From a checkpoint of a small image flow-matching model: muon at rate 0.034.
Rows from block 5, named by matrix and row number. Rows with one number belong to one channel. Each number is 128 + 24 x the weight over the matrix's rms, rounded and kept within 0 to 255. All counts start at 0. Numbers have three digits each.
# convs0: first 3x3 conv (model.enc.2.1.convs.0.weight, 128x128x3x3), inputs 0-6, a 3x3 kernel for each
# convs1: second 3x3 conv (model.enc.2.1.convs.1.weight, 128x128x3x3, transposed), outputs 0-6, a 3x3 kernel for each
convs0.21:127132118109140133119117112124164152093145142119153161103108105118119088133153151124123097147161173132116127115122142091132117103147120125142116119153146125127079154161130156151128131154117
convs0.22:097131121105139134108166175125107148122114122129127123145122084146131118176133116157118098148127128160148142126110096138115087130081096160125123111125132107142143163140150155145144128107124
convs0.23:124121129120109120133144121117132141115135120094113119155148150146158149133148124145134139158144123134136132111147161117143145136141127122132132111128117103117124118135120062103115094105123
convs0.24:107135160092113156106115145114130109126116113168129087137101094104089095078070088119122099120115093139130157105110140116168165148173171144100111170109075180127083162150185150120130162139124
convs0.25:124126118102129128123129131124119124141135152166143102100117130125144118141151115115141114092113104120108091154115119166166133148163153112140113116125153157128133174128128152116140102126134
convs0.26:156158137137126145116156135110122140153117091134144126147150115095116141143142122171149165150122124137100096163147125135139144110127147124134142122136115194133138154151084137127117134149120
convs0.27:096114194125126131157105110141125160148092146095120126110155118079123115122139137112121156165124130129116147108151144116151155117123131117131183155148136090118157122138161089114100107119129
convs0.28:137118133145118136133119137104116107142122120128108108107116135105152141108133133103104126141132125129139116138128124171128107131125100115115117121109108139124103102108097118089101135118090
convs0.29:156140114128127137144158139082112129151138133155093148102105094118133146146208183138125149182148161140154136127117077139146096138154128100114094109138104175129075115090144115097136111129146
convs0.30:118136147121130130129125115113108095100108131139087121121139090127126120132126101119146130121120139119112147154097085137148100118136136102140140114112091114121130147110144118145120127087153
convs0.31:137125136122115118112140110139103130124113120138098119162123119151118106106107084143172188151079097116203125164128129126146176097144179118114150154125106118154102106137119100133145109121149
convs0.32:099101124126113097197136095149124118116154128058112117104150125111113137107159152116089095147210165123103142095116156123132138165148090097086105109112193228099113119163185108122191115131156
convs0.33:195159128164154167146151169139168171115143138142129186129113123172167165143137139143108079118117151096088133104069095127119127180120111117134147123097149118126153115106114115121100121139134
convs0.34:140151134144142140098122104132137171089161169119167135084115119122193136112150143123155130095142109125142135157127140130194169128168172112143126097114146118082090117123135097119152111146174
convs0.35:108117131106116125127124120112120122102116122102109099144146148140120104153117139151108082129113089125082083157129115122089091128103088131109137117106131118082128121127125131114118124095112
convs0.36:108106098118121123112116125114106106133120133134136150153152151138121129097114088116131154134136144131127127135128124161150127165148135147141116140147100153134107116109118105105115117122088
convs0.37:116106158121115106122144131109136107110133153159143115111148132131126147163047089116127142182136163172120152130145168123137129136135076128136133148112124117178114136133157105099118129095112
convs0.38:132126138137137122126134151160127144160157149140110113121146093118092088107131136133124118164145128163135112145147118127168153135138128144114110125136141126155115132120169133122160146132124
convs0.39:156126130115128130122121109116097105126102099112144121096100100093140128122210160127118097110109131144149110160150129165146102139094068149121122131125117167163182130120102157157143134109128
convs0.40:124133113139119120136143133116139105148149154082142158150153130089099130118154142165107110106121137131124077165115101145122150145131128141125126124140132184175131123127148135115101126132125
convs0.41:154138113124113097126116080157132112178153128148137134162101106100099078133135168167133147136150120153121105136137114171189157193197184172132121142116154135072131121128120147102119093111133
convs0.42:140163140119137126112114119156118111127147167127113174157114102102123106085095136129126139107127137084159135108121113081116109083142165153145106131164141097172161135110135139088123120151093
convs0.43:120146148111144141108110142107142145114111140080090140146103086183103126145112112108155182105104108109136159139109164145116139126121123092128174147150118114106147135144116112137172127142105
convs0.44:127104121148127118120135135140161168067107141097163174087116140126126136106109093133131144080116091073132131118119145098115146125173155119150137119156128105103107142097123097091097117118087
convs0.45:093104175085104141133128183115109134126118167118116145118126098102060075130073105152153176141147143109108108140144136163126126179145119146166181115139149124119133134122149095131119135143136
convs0.46:132139127116121131102136142134181141136158160137128131138115076134096105080098104140149124140147160132112136141116150135120134145120161151150163147141127147111115106104114110111125074089121
convs0.47:151130143128152174106109133119140145128127182131153137134176194130103065147096083112101130153157209102115168148121133146168167098130162105137124144131108179166135110124127143156099162153106
convs0.48:148132122121107116115108107124119144133126157105114077120141087143126121118120157159167152106127148153137116143114112154101127128132131124142150138137166138171147107120148105136130096137142
convs0.49:120118150106128138136126088145159108130104107156096096162138146115155177100135125121105151069097104097089106108127153123106112144127106104142166108121122122117114121131113136126090099133122
convs0.50:125142149111134116123142117146152118140145119143128090118124151123132172165151161122108117086109102103104115115135127145156123158160125154142112141135109116127133096095130099088140111094113
convs0.51:118107112111119141127123124151163157161141136133107093105130137086157135044127107117146152114139147103138120128110095148127133132107093119126077135121118131107116083124171120098138131109147
convs0.52:117138098130130149147149129134133117118147104109124086096116104137095107171205107123139108145118101132097084138114107077092098144112101150098103180147136119127129145138146156143156182122138
convs0.53:115139129120128132128120160127137140116120117133142117111113137100106159127132152080119111098097115086076088122109106129093096132127117132110116105100126133096119113120119108121112105143138
convs0.54:139148113146134125159143130145149094149147116142137120121137100153149100156108102148113118121102095104100115138171163134172167155142153118101147115156139152120113115124146136167133154125131
convs0.55:122114106117113116097095122136128136134148133137135127110113152126124151145106137118125104128118135157127118119129147129157164141165168109116106136141144123119132115084105121121126126135115
convs0.56:117103112094110108098086094108129117130072069155120135138108124136117117141110127159142210112124114125146104153140146154145124128129096093131111204176113152116094093126135116105104116156124
convs0.57:119117104084118133091110148128138159153156151102152127136126097137139137106141166153113117149126154165142113181141124170135132142104121158125119139125121122146103122121140102124118143122101
convs0.58:146124132134120101154112090154108136166101154078114138141183174178129142135140131137117120138152142103173180105139121074112143076100108121116133143130120108109134128152149135148135154156189
convs0.59:135127147139121141148103125106144160114131146150107134110079077072115099136151085128153119159128122086117128141147119143123102143110091126143131155107104095141107137160115081123107154116114
convs0.60:087107118085105126107131122159124124113126114101122120116123110117112088148170143148156128150150135144131151130148124131127116121134117162149151129155136129122125143132115119114110140108110
convs0.61:089081112103110123143125103125114096114113104111124111128139115105128096118129110145154161146133165141164177137139163114131140134159163147111134121146187117163180118105125111101120123086109
convs0.62:123173156101127141128147102164114132117098099135087109157083120121181171092134151134160136129158154133099082138149097164171128132150107133133131134136127203142135122118141109130157170144148
convs0.63:132120125133135151118133146124132185134088125131143154118103116103138105158116095124110119120081094126138112129147095155123105156148140146099113106181130110160138128126137115131106116118115
convs0.64:121116117146114126148120106117110094101118131137142120120067159152178149139141159138118115133141116106099103155097105125108074124149123135144121133148120183148093161101137147137116150114168
convs0.65:120138133129125152120121141140130142157142166140132166131151114116112100102099106110121140133152151119119136111138122079100127098090081167164122139134109111132097173130097149125106127128125
convs0.66:153142108147151125131168141111141120141164132115128125139132125132101138130125137122133134116140127120115142171150138150158182156160180154139136128129118134134115137113094107140113082124105
convs0.67:112133131156131130168123125105113112135130127141131111135143096153113123167131139139106164136127121123129077119096103148143111137134127178104134117097125103140159177113095095126094149139135
convs0.68:138122126111104094114098141151123099096108127089126132105128127149115087183101090113124118105102099139139142132108111158160123171139130151152099180157119142164088129123109128140122089149103
convs0.69:124145149122152143132145135108133122104124146092144118123138137128133126107143121112112130131128125125130108152174178170177165168169146142155113148148114115127121142130129133126123135151097
convs0.70:124127142153118145133131116117120095152129110158152143156142148116142121069093112109113127105100150150131142158132139179143132172165128108092114121111142129124149128151121160114093183133127
convs0.71:149134107137127121164116131131116132120129150136134125126104145152124137179126136150141126114121126122125108135130138160144142160140128120141124123153127131152117091128150094129136102128147
convs0.72:111126124118112108130119124115102130140121130114137122104121118115119111132132124116115108115131116115133121131153162113129141092096126112122126138131111135140119127138126125122126122121124
convs0.73:137118133118118098116121108155138146116119124098096126151136138156150146160146166139120132129096106131119098084107064102116090137150152096122122084096102111108105158135136143129131130118116
convs0.74:127116122128136130143148131141153150135151150138154160175159143123143162113137154127112141139144137130140129124105100133156146140182167126097116110119140153152145093100116143168147151144126
convs0.75:158129132162143097178143128118130144098128119119100098156175138176155128197119126139114094120160136057159094138143102140123133172138147104120133108204185111188178122122103133152131148082088
convs0.76:117144101112113099104111092118113122175107111154125057145112188128059169152164196129110084103110092107105091137164158111118125086109101159097112153150124139084142083119092116122152140121143
convs0.77:144148124127113114125139120113129116106133149092160139097120150119086098177144111149089079129126187109130114102112114091106146103112117190157074110126092131137113127126158101123106087119070
convs0.78:135110136130138133125125120115118116110135071134106141110094095085129113092095131129140142121112115130150124131107112129125118138136101118119109107107115120122141110145163132171125149142170
convs0.79:128144129132154149119121120143121096102130129119127128147191192146177151106103073103113095089101099104088103102106165111086120155134103123122142133129138117125123123134133120124102127141134
convs0.80:116145110127133151099127126139129107142120130193096122123132156148161115095124070133120131144161127170089159117125140123130143135153164136148151169180175168087126104129125129087152136097108
convs0.81:116132115127111118149114128124115117137160118121155134162143139157140146145113144141142129139132123171158157120124113129150137105126148146129119125132134113124130061101122098108135100102128
convs0.82:119106111111119111103117109110127127154156106127128109135076129130136129093147127166128121133118144129132153134109126116075101116130146134163114140151107131170130104124109157105170090118140
convs0.83:107102152133138137121146152130148118155157124145119111165165120084110112057106078098147216117130141137125126163177171155143154171141181113130104106152143104133118122121108117105165124171096
convs0.84:105059097111106121121138130141123125100114113096096125108157151187151159198122179130110121095133116109134136164133139146126115117138127144125133130136167106106121110118142134123108112097129
convs0.85:122102127135117144101127137108113120118134146129144140123116139110132121138138140145151140142119121122125146106113137110101139105113143129156131134116113158118094108087105111094109108102104
convs0.86:085093129094111118103119117128108125106114097136119144150108136169152185131135153133125124151191182110102109126122106103079092118102129095115141118142146145148121111092096086079090118129117
convs0.87:111143147106136141143128119128125140120129144137121118131160126160153121140148122182165154125131126134129133106121123107098101104103085088091099132110107107086098094129111138131138123112111
convs0.88:090079099108121113146104087119104151121119143143184134113152100117139135070121129138112095125097135111132114102134097102125133100115122097107150115122124132137140116123133134135151133091129
convs0.89:133127119126104106110106128125109107145116119091062132142109144109113138139128129131158125128155116114139165118128127125112159145154169107094131121145136131100107085114120125115132132120123
convs0.90:121123103146165109094134127094107086132120093088109115131124135145103146156148135140121086094121133145132133095111127093097115093133106098146148097097101161124113114127110128110148121114111
convs0.91:128134139136137132159134115136078123141125113089108110107158141120121111158126132140129122109148116118109105156121112155142136136134139140138137116145128147091122105125161128103153160131138
convs0.92:109117133122150122110166140097128140122160126140134093122157179117136148093112127139116119131154137148165187098114129102117118129122144137157129147116105143135101175144127113121137123122120
convs0.93:121141133118125140134098121114104108089130115102149118187108126124111117127165157140104112150103117133166149121099087099109084114095124134089121107106116067167223065161123128134116160165117
convs0.94:118122131122128142126136147142102111114109114133123120086094145145125133118115157124104111109091118126082086123113155131135145124115131126142142121135111161152117153140149160139135124142134
convs0.95:135131109138152156149145140141127132113113142115090136129118124111120114135124142105137138078131115119131109123104121135133124130125125157151116143113113114097102102113112129151122148150129
convs0.96:114099113128149133107139117113131110144141131104135126146105085129138123113100118079129119128138149106124126131141159135122141121140113137111136136104107130102106095126125136101132135157133
convs0.97:114146131131165155137123106150152152130128150161148108129114141123106100085131100171160121137131124140141120106129110114150134141159101123145125151144099127136134102118145122142102156131115
convs0.98:109089097115096126155109160110115121091095133081093113081103046136118094132088069122144157119139177148140226116138113139125097140113085132115129127109115145124130139142195132128155085116126
convs0.99:153126137165127120154125119123127133097117134088123151089145099183153123182103100132150102094148131187175140120162150111161130120149117135137117118157132111113107131151222128164153137114141
convs0.100:107136110098123125141122138130127104150124121155124134142128110147154137167133157167104102159115117141105110137118100146149097143121106133113125064101104126167139159137129167151125175131161
convs0.101:096111158152129139126094142167170167145189131157143111120103158169124173173111182194150121147138110104108096116095122109134135121124096157149141137125084111141093091135102089104106102143135
convs0.102:106127112121146154152153129087108138109144117103115132153150141114122155140164163124156155129115146127084075133131132139127162132105145106159110113123130129102111057121155131149125100131156
convs0.103:103122129129143164122124143149171183140130151119141115087119104142138122075086067129138147120120106142123135117118134153124172129113113099098114129154138134146097116154164160119138101127120
convs0.104:110144115140133116142141113100129144110124130088101114133161148109140168132144158092097112105112100110104114138148152153167164147149180135119129130126129131127125126103097132142130110133134
convs0.105:122136132106111107098137105132172160115150094058106130175091141125085066077129136141157193112160174123135144125108150094078121091088097151162159091145139125135137175134128165152115093111140
convs0.106:143170139126109125105156108102097121146159118070136178123133122132136128108164157139157155130142123128095131136092116112094135098097140141125128127152171148143143127112162153109127163108146
convs0.107:101112113151120102163133102132128155151141145125148139114122128165131096150192104109126101096083119162114169154119098121120133139102105130098111083099090119087181108122154123093129116066084
convs0.108:139146133123101155144120080115106095092095103091109143133140111184149123186215105113150117136130103121118129136157118116148120127123137108120136145090127093124109165148129179130089120130114
convs0.109:132132134104123131117126134124122108143131117156137135144132133138136105144156126147139144141121136131112103103115107134118111124133104149138112124139124103126108153164127154128106144124118
convs0.110:126125132098110122122104105132116098088100118149135133154095131107138130132138122141159164128156149125143143114114136106111134109096130141124128108122132118130128116129148119142111120133125
convs0.111:107132135129141132137136135139179138148118152131163085132115084133139160120117142153200149151106145093101118135151146144146132130146122120133197196094131101124119184111143123122160219167111
convs0.112:114133125124134113124122105152146128129125121140109114150117135138121134133115138103123114130133136121098093130130156115123139117138146145142134163176148135168151144130145145132154143120152
convs0.113:128120129142131141152157143119128113106156120125134127105103118120109126137127099109111110090105107113127130142154169119151180140122155146176154129152160140131147162143163154158123147125102
convs0.114:118102109105087138101109114093133131103115149157091123192138099186102144093091096146133112133146131159128146088065103120119094145131114141165153084115158156138132108170119108129141150135167
convs0.115:086119153076107134107095123128076111128138140148146140133112114128084084190165161105127167146162158154151113154139107150141112125103115133113175151157167138156135105135122107136115129123113
convs0.116:137134155126134143131101127077145118054126117103125135085092093076092065132136129116138195122142145131114130122135151117134139118130145119132141131133123115119125144171103142128120132160122
convs0.117:118129115091114112110128113172166147136133124093132124131118135100088139125129144134150133135150143095110128139157129111110086117104123129137139124125107115128165096132125136121121116096117
convs0.118:132140117125130145146155162133122116127138136096130148107130149157152134153086119116138095132135119121118127130144127114142138111140159109121133087122128115118117136132137131130156106118149
convs0.119:105108095094116115130138146178136134109111100068097081124172109105140089120156136154105122116101100103151143142132139140150138176146147107105118128096118136112105180114103127111096118136085
convs1.21:162150105146134122126109078172173167158167175161169186113106112113108130102092112112123142128127096116123098129152184129112145111111128125134127130114123130133143109107135107122135140150155
convs1.22:139119111147134117139144142107131135105124129130130123142125133130114144118125144124142125143151141124142160142118129138142137160141128142147133123110140141129150114132132119096108123125131
convs1.23:119130125114128139122118123120122135122116128122128138133133134125130143119137160150123125136127122115114116130129122136136140135146142135137122132131130124121129127129123124139136126118116
convs1.24:098131090116149135107135117142162165144140133125142177141135147144151184139121127133091121109101121177140138093142110102127135094124123161147147161147141129109103111096123107075113102086111
convs1.25:089115111108116103121172151107092177152069154145085103106140130102128144134182152121147199092135165111135149094105115091136159125136109183133078134116142136144133130090117135099139135134099
convs1.26:094118139142113120097114167102147083091140140090118163116104182134156129130143099128139192127139122128136133141148132210146103098152116114096184179104123116120131106116146115094149084121083
convs1.27:118164147088149155095066114144125157140131116118146162070137079078115145149167141161131101138084101075106097141181128123176168140128189116125111121135096098167085157169151179127145172145137
convs1.28:122115111126130117125121126126128131134142136125134133118104100133105109133111096148127103133130112113122113125133120129126133144139141106114120131127119128118133127149130108115122120141128
convs1.29:128108143140118136135129170139146110131173121126194147136147163166170148147160120188137139145128142158132142102139162118119112105117123082076168125141137107120118139129132162114117169134153
convs1.30:124106117127112133137130128127120145139147131128146118140124124116125114121128134134134126142133145121108131143126130126146140143148166119128123134128118129125120131124133118136131118118133
convs1.31:149157110154152111153124103131132129106143133109114114093099107133145115106138143099140074082096111152133122206158121164140138162130120098107133114161132145150086116139142133156175063074128
convs1.32:161099111102133057115125142164153169162085161138102141148122112145101107137194149133112167111115115136114101068133144193155157118095121146054156199091063130158146079115084170150146145178047
convs1.33:101155149153152134113125139171125126161157136109148145081113104104123138127156134166173147116147130140113066112114143088100141078109148128149143101156115132110101152135129103147141103119094
convs1.34:144142112135160115137136166074082119116115118105112092139166138134134122116122132132133134116146142109123122152179151189156151152157122118097103159159088091131121149146140111140173116138148
convs1.35:130125124129131131132129128131127125125129127125128129126128133129126131125129127134134134132130129130128128136133135131125128138134132130126132127123130129127130132129130129130127130132130
convs1.36:130129130124129128130136137132132123129132123127122122124127124132133129125126130137134127135133132132127125136134125138136125123126124127130137133131130135139130131126126128122130125123126
convs1.37:134156111146155164146130129135129096155107115128157132147144158155176147129155082148140172146128194162168123125159142118145149135140125112128144123111160157159117125105121121118148157128182
convs1.38:156177099124113124178147148178077084175082089127153141102162094078115144121130098149134117123107156111129065178136169131161155106111084138161085109101126085116161180144104162122104154168159
convs1.39:145136158141132162155113114104135162108111171128128167142108129142149145123154152115148121115101070123125109081115091108139132138145118097085113121096146146123078131112129115109157112107134
convs1.40:164145108138175128086113098133131099124157150105136146164165110101121120126100115113124112108133141164144163168103128172143130154120168120131107140138091125118113105100152101156109204191127
convs1.41:111142131110162160122125110148117103116146122116100078105137101121105128106109110139099078123142117120114116133167148166149121122132141127121123145152130110122153158132122117125099115137111
convs1.42:095171140120123129150117106147143127076144139087147125131138100124136098105093105130170167127124099134135143133110134143097138174128116161162118111136110159124108139123127112157129121150141
convs1.43:167163134171154145221215121128110127140155086122088119108191146148159150174174128129146147167129090161139150127096114154042153138031141133120155175165186215170116183137082163133158101110138
convs1.44:135159132141131143112095093150147146146137118145123123123100113123115127105103133104113125126139156126141127122142124124121110111107114129143138126143134115132125108117130125137119141135107
convs1.45:143162189138135142147154101139136177132132130086083106152167172100126129125122109109117125120132127067092101136153153133155122126153113130134091147110112106128116117139136113128130148116168
convs1.46:147140124133131131121117132124137126120136129105120118137122123139118123138119124139127132139130129118140122123121143142120116135135131126130128117133108133143123133139135137125122128120127
convs1.47:118123115114151138147103133167160118149112134146137172132126121139086117150110115151124140240205102154151175091134106136088120079086116081164129106149150135150098095089152124136128115152106
convs1.48:147082040073120147134142164201118143211162145080149103089127153114042147134149207032085089097105077090085008091142164084049126148070108152155173241128097123163047205171126100119145104131075
convs1.49:117114127125105113153106099170103113169142174089133123139156162141171156171154124148167141092127134152101102113106106099127141135112108106165112142182111129132062139149132127168209113190133
convs1.50:114117123114112114118117114140129127133125123122121124130127122122123119131132124132131123137131121135127118132127127138125124136124123125137143124135133130130127136134132130123132128126128
convs1.51:080136139097132103071113138191162103104168179125181141094087130098117137106094081079085097075133152102131143134111169151153169105125101077089119090094109131121131148131095129130111150144100
convs1.52:149125109137136146109121132109155138130142115121147096168136167168141135157096135125119113110104115161127141114136156168127107160124147108124161128089118106097125120104146093120112151103092
convs1.53:113099128100108109120142127127127138123114136124108100124130128133150134134167139134142146139143138127121122135152149143140134133146139120136131114132139109125141125114133134117136145148151
convs1.54:120130110135118126098134122130109151146149120140127136127138126134129148131145136119113128102084115111115112155128116140158145137153145150120088152135123149117114147144127143144113127134154
convs1.55:116115125117115130122113122130135132123126136121126126126131135123128134129136136118116119116116126120114120125130129123128128139144131126134129129134133126128132128114125130120135134126127
convs1.56:129141132111128141136128140143130114112136120125126133136127156122119126114123115130140132125118125150126133131137146127133145152120124118127133128135148122134126127145129122126124125114110
convs1.57:134132104129132127110119151140159115143153126129149144125129113127145143121154128137125117134117102113113104116130109120115102135116101128131145133126136138131132124135150114128141124133129
convs1.58:136096087130143134087143130100128107115110130092136122152108128150113134154143145157110114146131134148144168119123172100139169157157138103144107146114127093115108108081140089101127113151127
convs1.59:104075095081120166138170154115212158125159106194135118181164162123098132126105164117062130144189164115167137170146166121092093147063077145118140083104132155155070140179136110122157112117105
convs1.60:135138135133141139129146133125127118123123117119126124111109120124119112130127123129124124112115140122122126118119138135126126148136110129123129119126132118120138124136123126140135126131130
convs1.61:139139138133135144139141148124132119135134134137133126136131132135129131125121124123136143130131136135126124132139127132130127139138130127122136131126139122125137119125131126119127124120118
convs1.62:097153140104105146120172108115141094076104099118126126147160129148129113176116092178161133109152159141131125137116109151120113135115139120106181137096107116156158113146137127144146096156183
convs1.63:141163094149093155122121112126115131147101145177091190142082071123093157125108177107134143086069141138118082127155191137126104133125128144106105138133082096117135201118116141165123130101093
convs1.64:081078109127130135146134136117169140175121131111137202098118168139174129154116092174147144122095079167124134124132082140115120141164160109109151101161110146102132035082146128144119120085102
convs1.65:128134136102095137083084131147117131085120170095067160126151143115072090141137086122108159115148204098110097109154195160152161149164160070130119080173077120159116123130148113112121079110107
convs1.66:137125127130134128128129135137134126134138129123128129128128128130133130131135124129125116122122118119118123129132138124126134141132130128129126129129129135131139134125130126128132126114120
convs1.67:095108107182172065131150091155114134136082118129116186120149133130058129111094110179153123145099107191129144162141103083173117053059166131118119194123210141091208110189177134108112143070199
convs1.68:128116116100112058146132058124127170140160132133113107151143152167120145147137177119126104127132121114131172127104076117118094142105113104094064140111146138125110124115109144118180139123163
convs1.69:135118133140130122131128137137131122133132136107118131130132131133126132124133138137138139144122132130125129124129129123136131119118121124137128131117135119117138126137121121117117123097124
convs1.70:137140126115132117112133120136142116133133119118108114134134142136123142126114134132128110144138096160126084112111128126123124125136144107127128129127131143128165115133121123108104118130101
convs1.71:120128125126131124135135135135134124124127129117119121122123127130131133125133133123122128121127131119123125135134132129126129122117119122122120125125126136131128133128118128123126123124130
convs1.72:131132123127131133125125137134122120139133119128131128125128125129130128131134127128123128120116121125127129115123132127132129124131134119128125126124121130128124131130132131124129128123138
convs1.73:135139123134127118132119127136132123123129128119127135124130130132146136144147131140141124139125126130127122126115133127126134127132138129130120126125122115122136134131127121119118132126132
convs1.74:119127127102108102089098099138142128135122113140144147115103112135124124133127125110106114125116132145130131105110119129123130123124123134110133144119120116112125104112130123119125125123110
convs1.75:134115153099108106080157114139126138129101119104131107085129177126132186132130143113139129124106134113116110127125118124128093105128098144137169106111162116116137127136125137131121147094160
convs1.76:155146114121118113131086144170159156120128172117148208105098158143125158118121124127149121118085079124111118109123093126097110115144128126144121083091102102146178133140126126097155149121157
convs1.77:104132052198049157196154100151215172124105113127083089226121167134126202141096149065142142135086128061086185087082120178065082146153103106189204076095090082151229111151098140139140167132148
convs1.78:052129173109122157045139107147154084135130156099054051247169189109146152131146115156113176132067101067091101127074169096081090153154157070108090098157124148158090096081125043172124100076198
convs1.79:131129130127129131126128125127131122134125124128123117130132127124131128128139134123123121122116123117115117144133139143136137134135143130127126127133128125119123136132143131131132120122129
convs1.80:153111176205202177135178205125100151140141132080128181127126073054067060124113109145130225120153099178125120157181121142191196097124144092124165176153171199186146092095097075126147082127106
convs1.81:124140133127145137120117115128119118116111127111115132122125115150136130128111137153162146125139146143149142130137136132131137120134125117114111139141130125131127124139151115142130120133120
convs1.82:169211098131122156173093103121179124133074096140081091105102161169136161077184143152138107127032134126119164116077066124111164087201132085088103083113132145222115107077083114097114071214153
convs1.83:125103086074110116118139116132126094156130132114109117157127125133122096100096091147119080148129085187108108202161169191199181181195162144159139118142151137113128146133108110103141103075135
convs1.84:131121119110122099088104108106140135115106131078109107118128128118112146135121137143140116137121105161132148127120094125104105122116109111113143124094131103103157131145151130119115165128120
convs1.85:131125121130122118131114122125127123123122122121122131126120128129114139128127135138133129129124145128125136139125126138127126128127134140129132122129132132120134135137132140136128131133134
convs1.86:134133124124116129138143134120122118129110124141137130133137139129117119130101105146151150122128141115116119131120123158137134159145132122143126116116122126117131135129117122130124133132137
convs1.87:142135134120122120126124111133138124119123117122123143143131135122119116128113120135130137140158148126140141138140138136134135127120119129125127134124141124122124118151140110120136121123140
convs1.88:154128154100118107090127125111113133103092127130122138168157107110129075098099102124163169110147145132150150120124116118114127136091126131138144132113107153120100128132163132155136095130114
convs1.89:123125131125126128117126127125134130122133121128125124136132134123120131128139129111109131122124133114126135138126135141142121136133128102119128127143140133124134132124124137126120124129139
convs1.90:082098136088091089131126161177155122151151174140157138074063079168104100161170190078082028080120167134109102145181088141152131062080116143162178160132123108112066120147149146119096153098084
convs1.91:133148139185154082164215175171079102125117135165146140109092147122187090157136160117110194113117105131078060092079105154106149081166129107146191107127118122191158083174153135170087127092149
convs1.92:111111108112144123111132123134112123108126085137118117107097103115114115128111124135135136144135169136136145127107138147105096151107098119128159125125150144147129121157162126162158138143174
convs1.93:109110117107117120170172078144153153125140128160132188105080098120096085124153090102155079113135168111118131184128116138088100179106159162146048124103094122114124147195113123188115099139150
convs1.94:139127121126123127124122124137113126142126122122121118134132122132148128133125126139135130117132137117136141123136124133128127126122126130130122138118121133139122139123113121127128134119113
convs1.95:131126127133126125126123125125130129118124124120116118128127121133127123130131133128131129125130131122128133131132131127133131133134122129127121130131130135128132122122127126126121127128126
convs1.96:140141120146152146137145137126140114104117127131124121136142120112134111142144108144137140144132132142173124122132137124113124139139132142140132134129121120142147125113124114115129139131133
convs1.97:131137139117134141119147125132120106138139127153115098138148142117112127130131125116129132135143161118135126146144124160151126150134107114113120119140135127132127117149130118137123122140137
convs1.98:102143152173125129131181169149144100125123118119151137159188156152126097127130082150115160101126158129108119082143155094058080162095133126134154139151057149157127110054085108155136096107152
convs1.99:133146130142161134132131167130116126133130139127117117144162149147157151114135141126128137108128124124167135109161111113149114100140121120141099121118131119115135124138169124150147125124127
convs1.100:146117115135126115124130110126147137140131123155123139104118091111122109129142138107116127107137132116112126123130128111129101118134119135123106137121111119119134113126153135155164117140170
convs1.101:139124145141145175152136128127121116135146146137113067151142189184189178096115122137137113164145191156213225104113113152101125170167071079143154121121181123113165104104124124083101152107148
convs1.102:133126091105117110157153132156164129138119109112100114105111111122112110118085047177115145193129105167171142092079116114110121156136123158135139127127138137170137144097139094108136122137153
convs1.103:113110167123138128138146113145134123122106079147142126117138120123130084125109098136128140108159163133118129160164131174153120161155154098103116179156132134139144120121127134115109109131121
convs1.104:125117122135131128131132131138135141132138137138133126118120123119128134118134139125128134123130126130132128124120120117123123132130128137138141130127133115116130134138143132130132128127123
convs1.105:161110146177100151170092105187125111160162145143078162117111110086122126100158130144142137136106086172140115093147137087121110107112105102149140098144111074136108130168106113159140103150100
convs1.106:127161126137118128147136120148123121119151123132129148119178156099138143141137167139142125122162126096115105120129106115129083141140105122127137108131094084153126133168146123135142141170138
convs1.107:120097138083108106106105146105151140111187151168148170125090108109075104082090114113105146157118072130147132106114113127113108134102095130124136086158168104159142157119134152144116161099096
convs1.108:147045157156165128105119125135195154125144146125112140156127114162160118141160125113145206027077098214197217147137149052128132124118104156157096129173128092115137171070103104076165142108096
convs1.109:130116127132117128135137131126129135134126128124123126129129136123130135130128129126126128132127129132127134127128133122125126123122128136140134126134129128125120130136134130123130125123124
convs1.110:111141108150142127153166118125114093125122107134170088122149141126120134086104121092065072122131150094139147140109113114152149137138133111116118117161150124164190111137134134225145105132110
convs1.111:098147099100112159131189108091188112130073160122132135125125171112121111107107120152167132119093172109176092101144171122136119183194122127133122107064167178091140100160176102126114125133132
convs1.112:130129131135128126134140123131122115134117119122117125125125122119127121123124125135131124140124123111122124126130127125123136135131139122123128119124126139136122129135121117128133125120130
convs1.113:127121133128125135112127128129115139125125133107124125129139120124139134114129140139126124130139119122119132129133127130139123136144130124128128125134130135141133123140138131135126117116128
convs1.114:126125131094120202159058185089056081128145088098133085088121168138129141128138141162135183154130198115121145077160164121159187189150124122112081117076136106192171091134171168134170153223151
convs1.115:094090130079155117142145149072039080046100098105107100138178181162170165140085102142187204207194152220165138095107138152148123089091096109178116103174084142103172115144183116171164142149144
convs1.116:131116115133106117142126111157142137139137132132138152128118119121131127103123136167149115157127113169161159142126128135136145118109119117107115133128136120118150108110119118108115132126114
convs1.117:123131127115143113135138135139134093159153126141135147117115122106128128129116089122109116122115105125115102126127131125133128130118111132151136118128137110125135133132104145132107153139123
convs1.118:129099126104117140120156165174156121129171117079192058079117112133138073183160065115093100070114150083170146157117120127095146129107123121063160155128107184105070197128076135126168084125162
convs1.119:111099118144142124139110147121172103103147111079083138120120095103126118084122106165166152140103133142089137123136122119097078123132083110128169166140154135112098121122097139120152117103168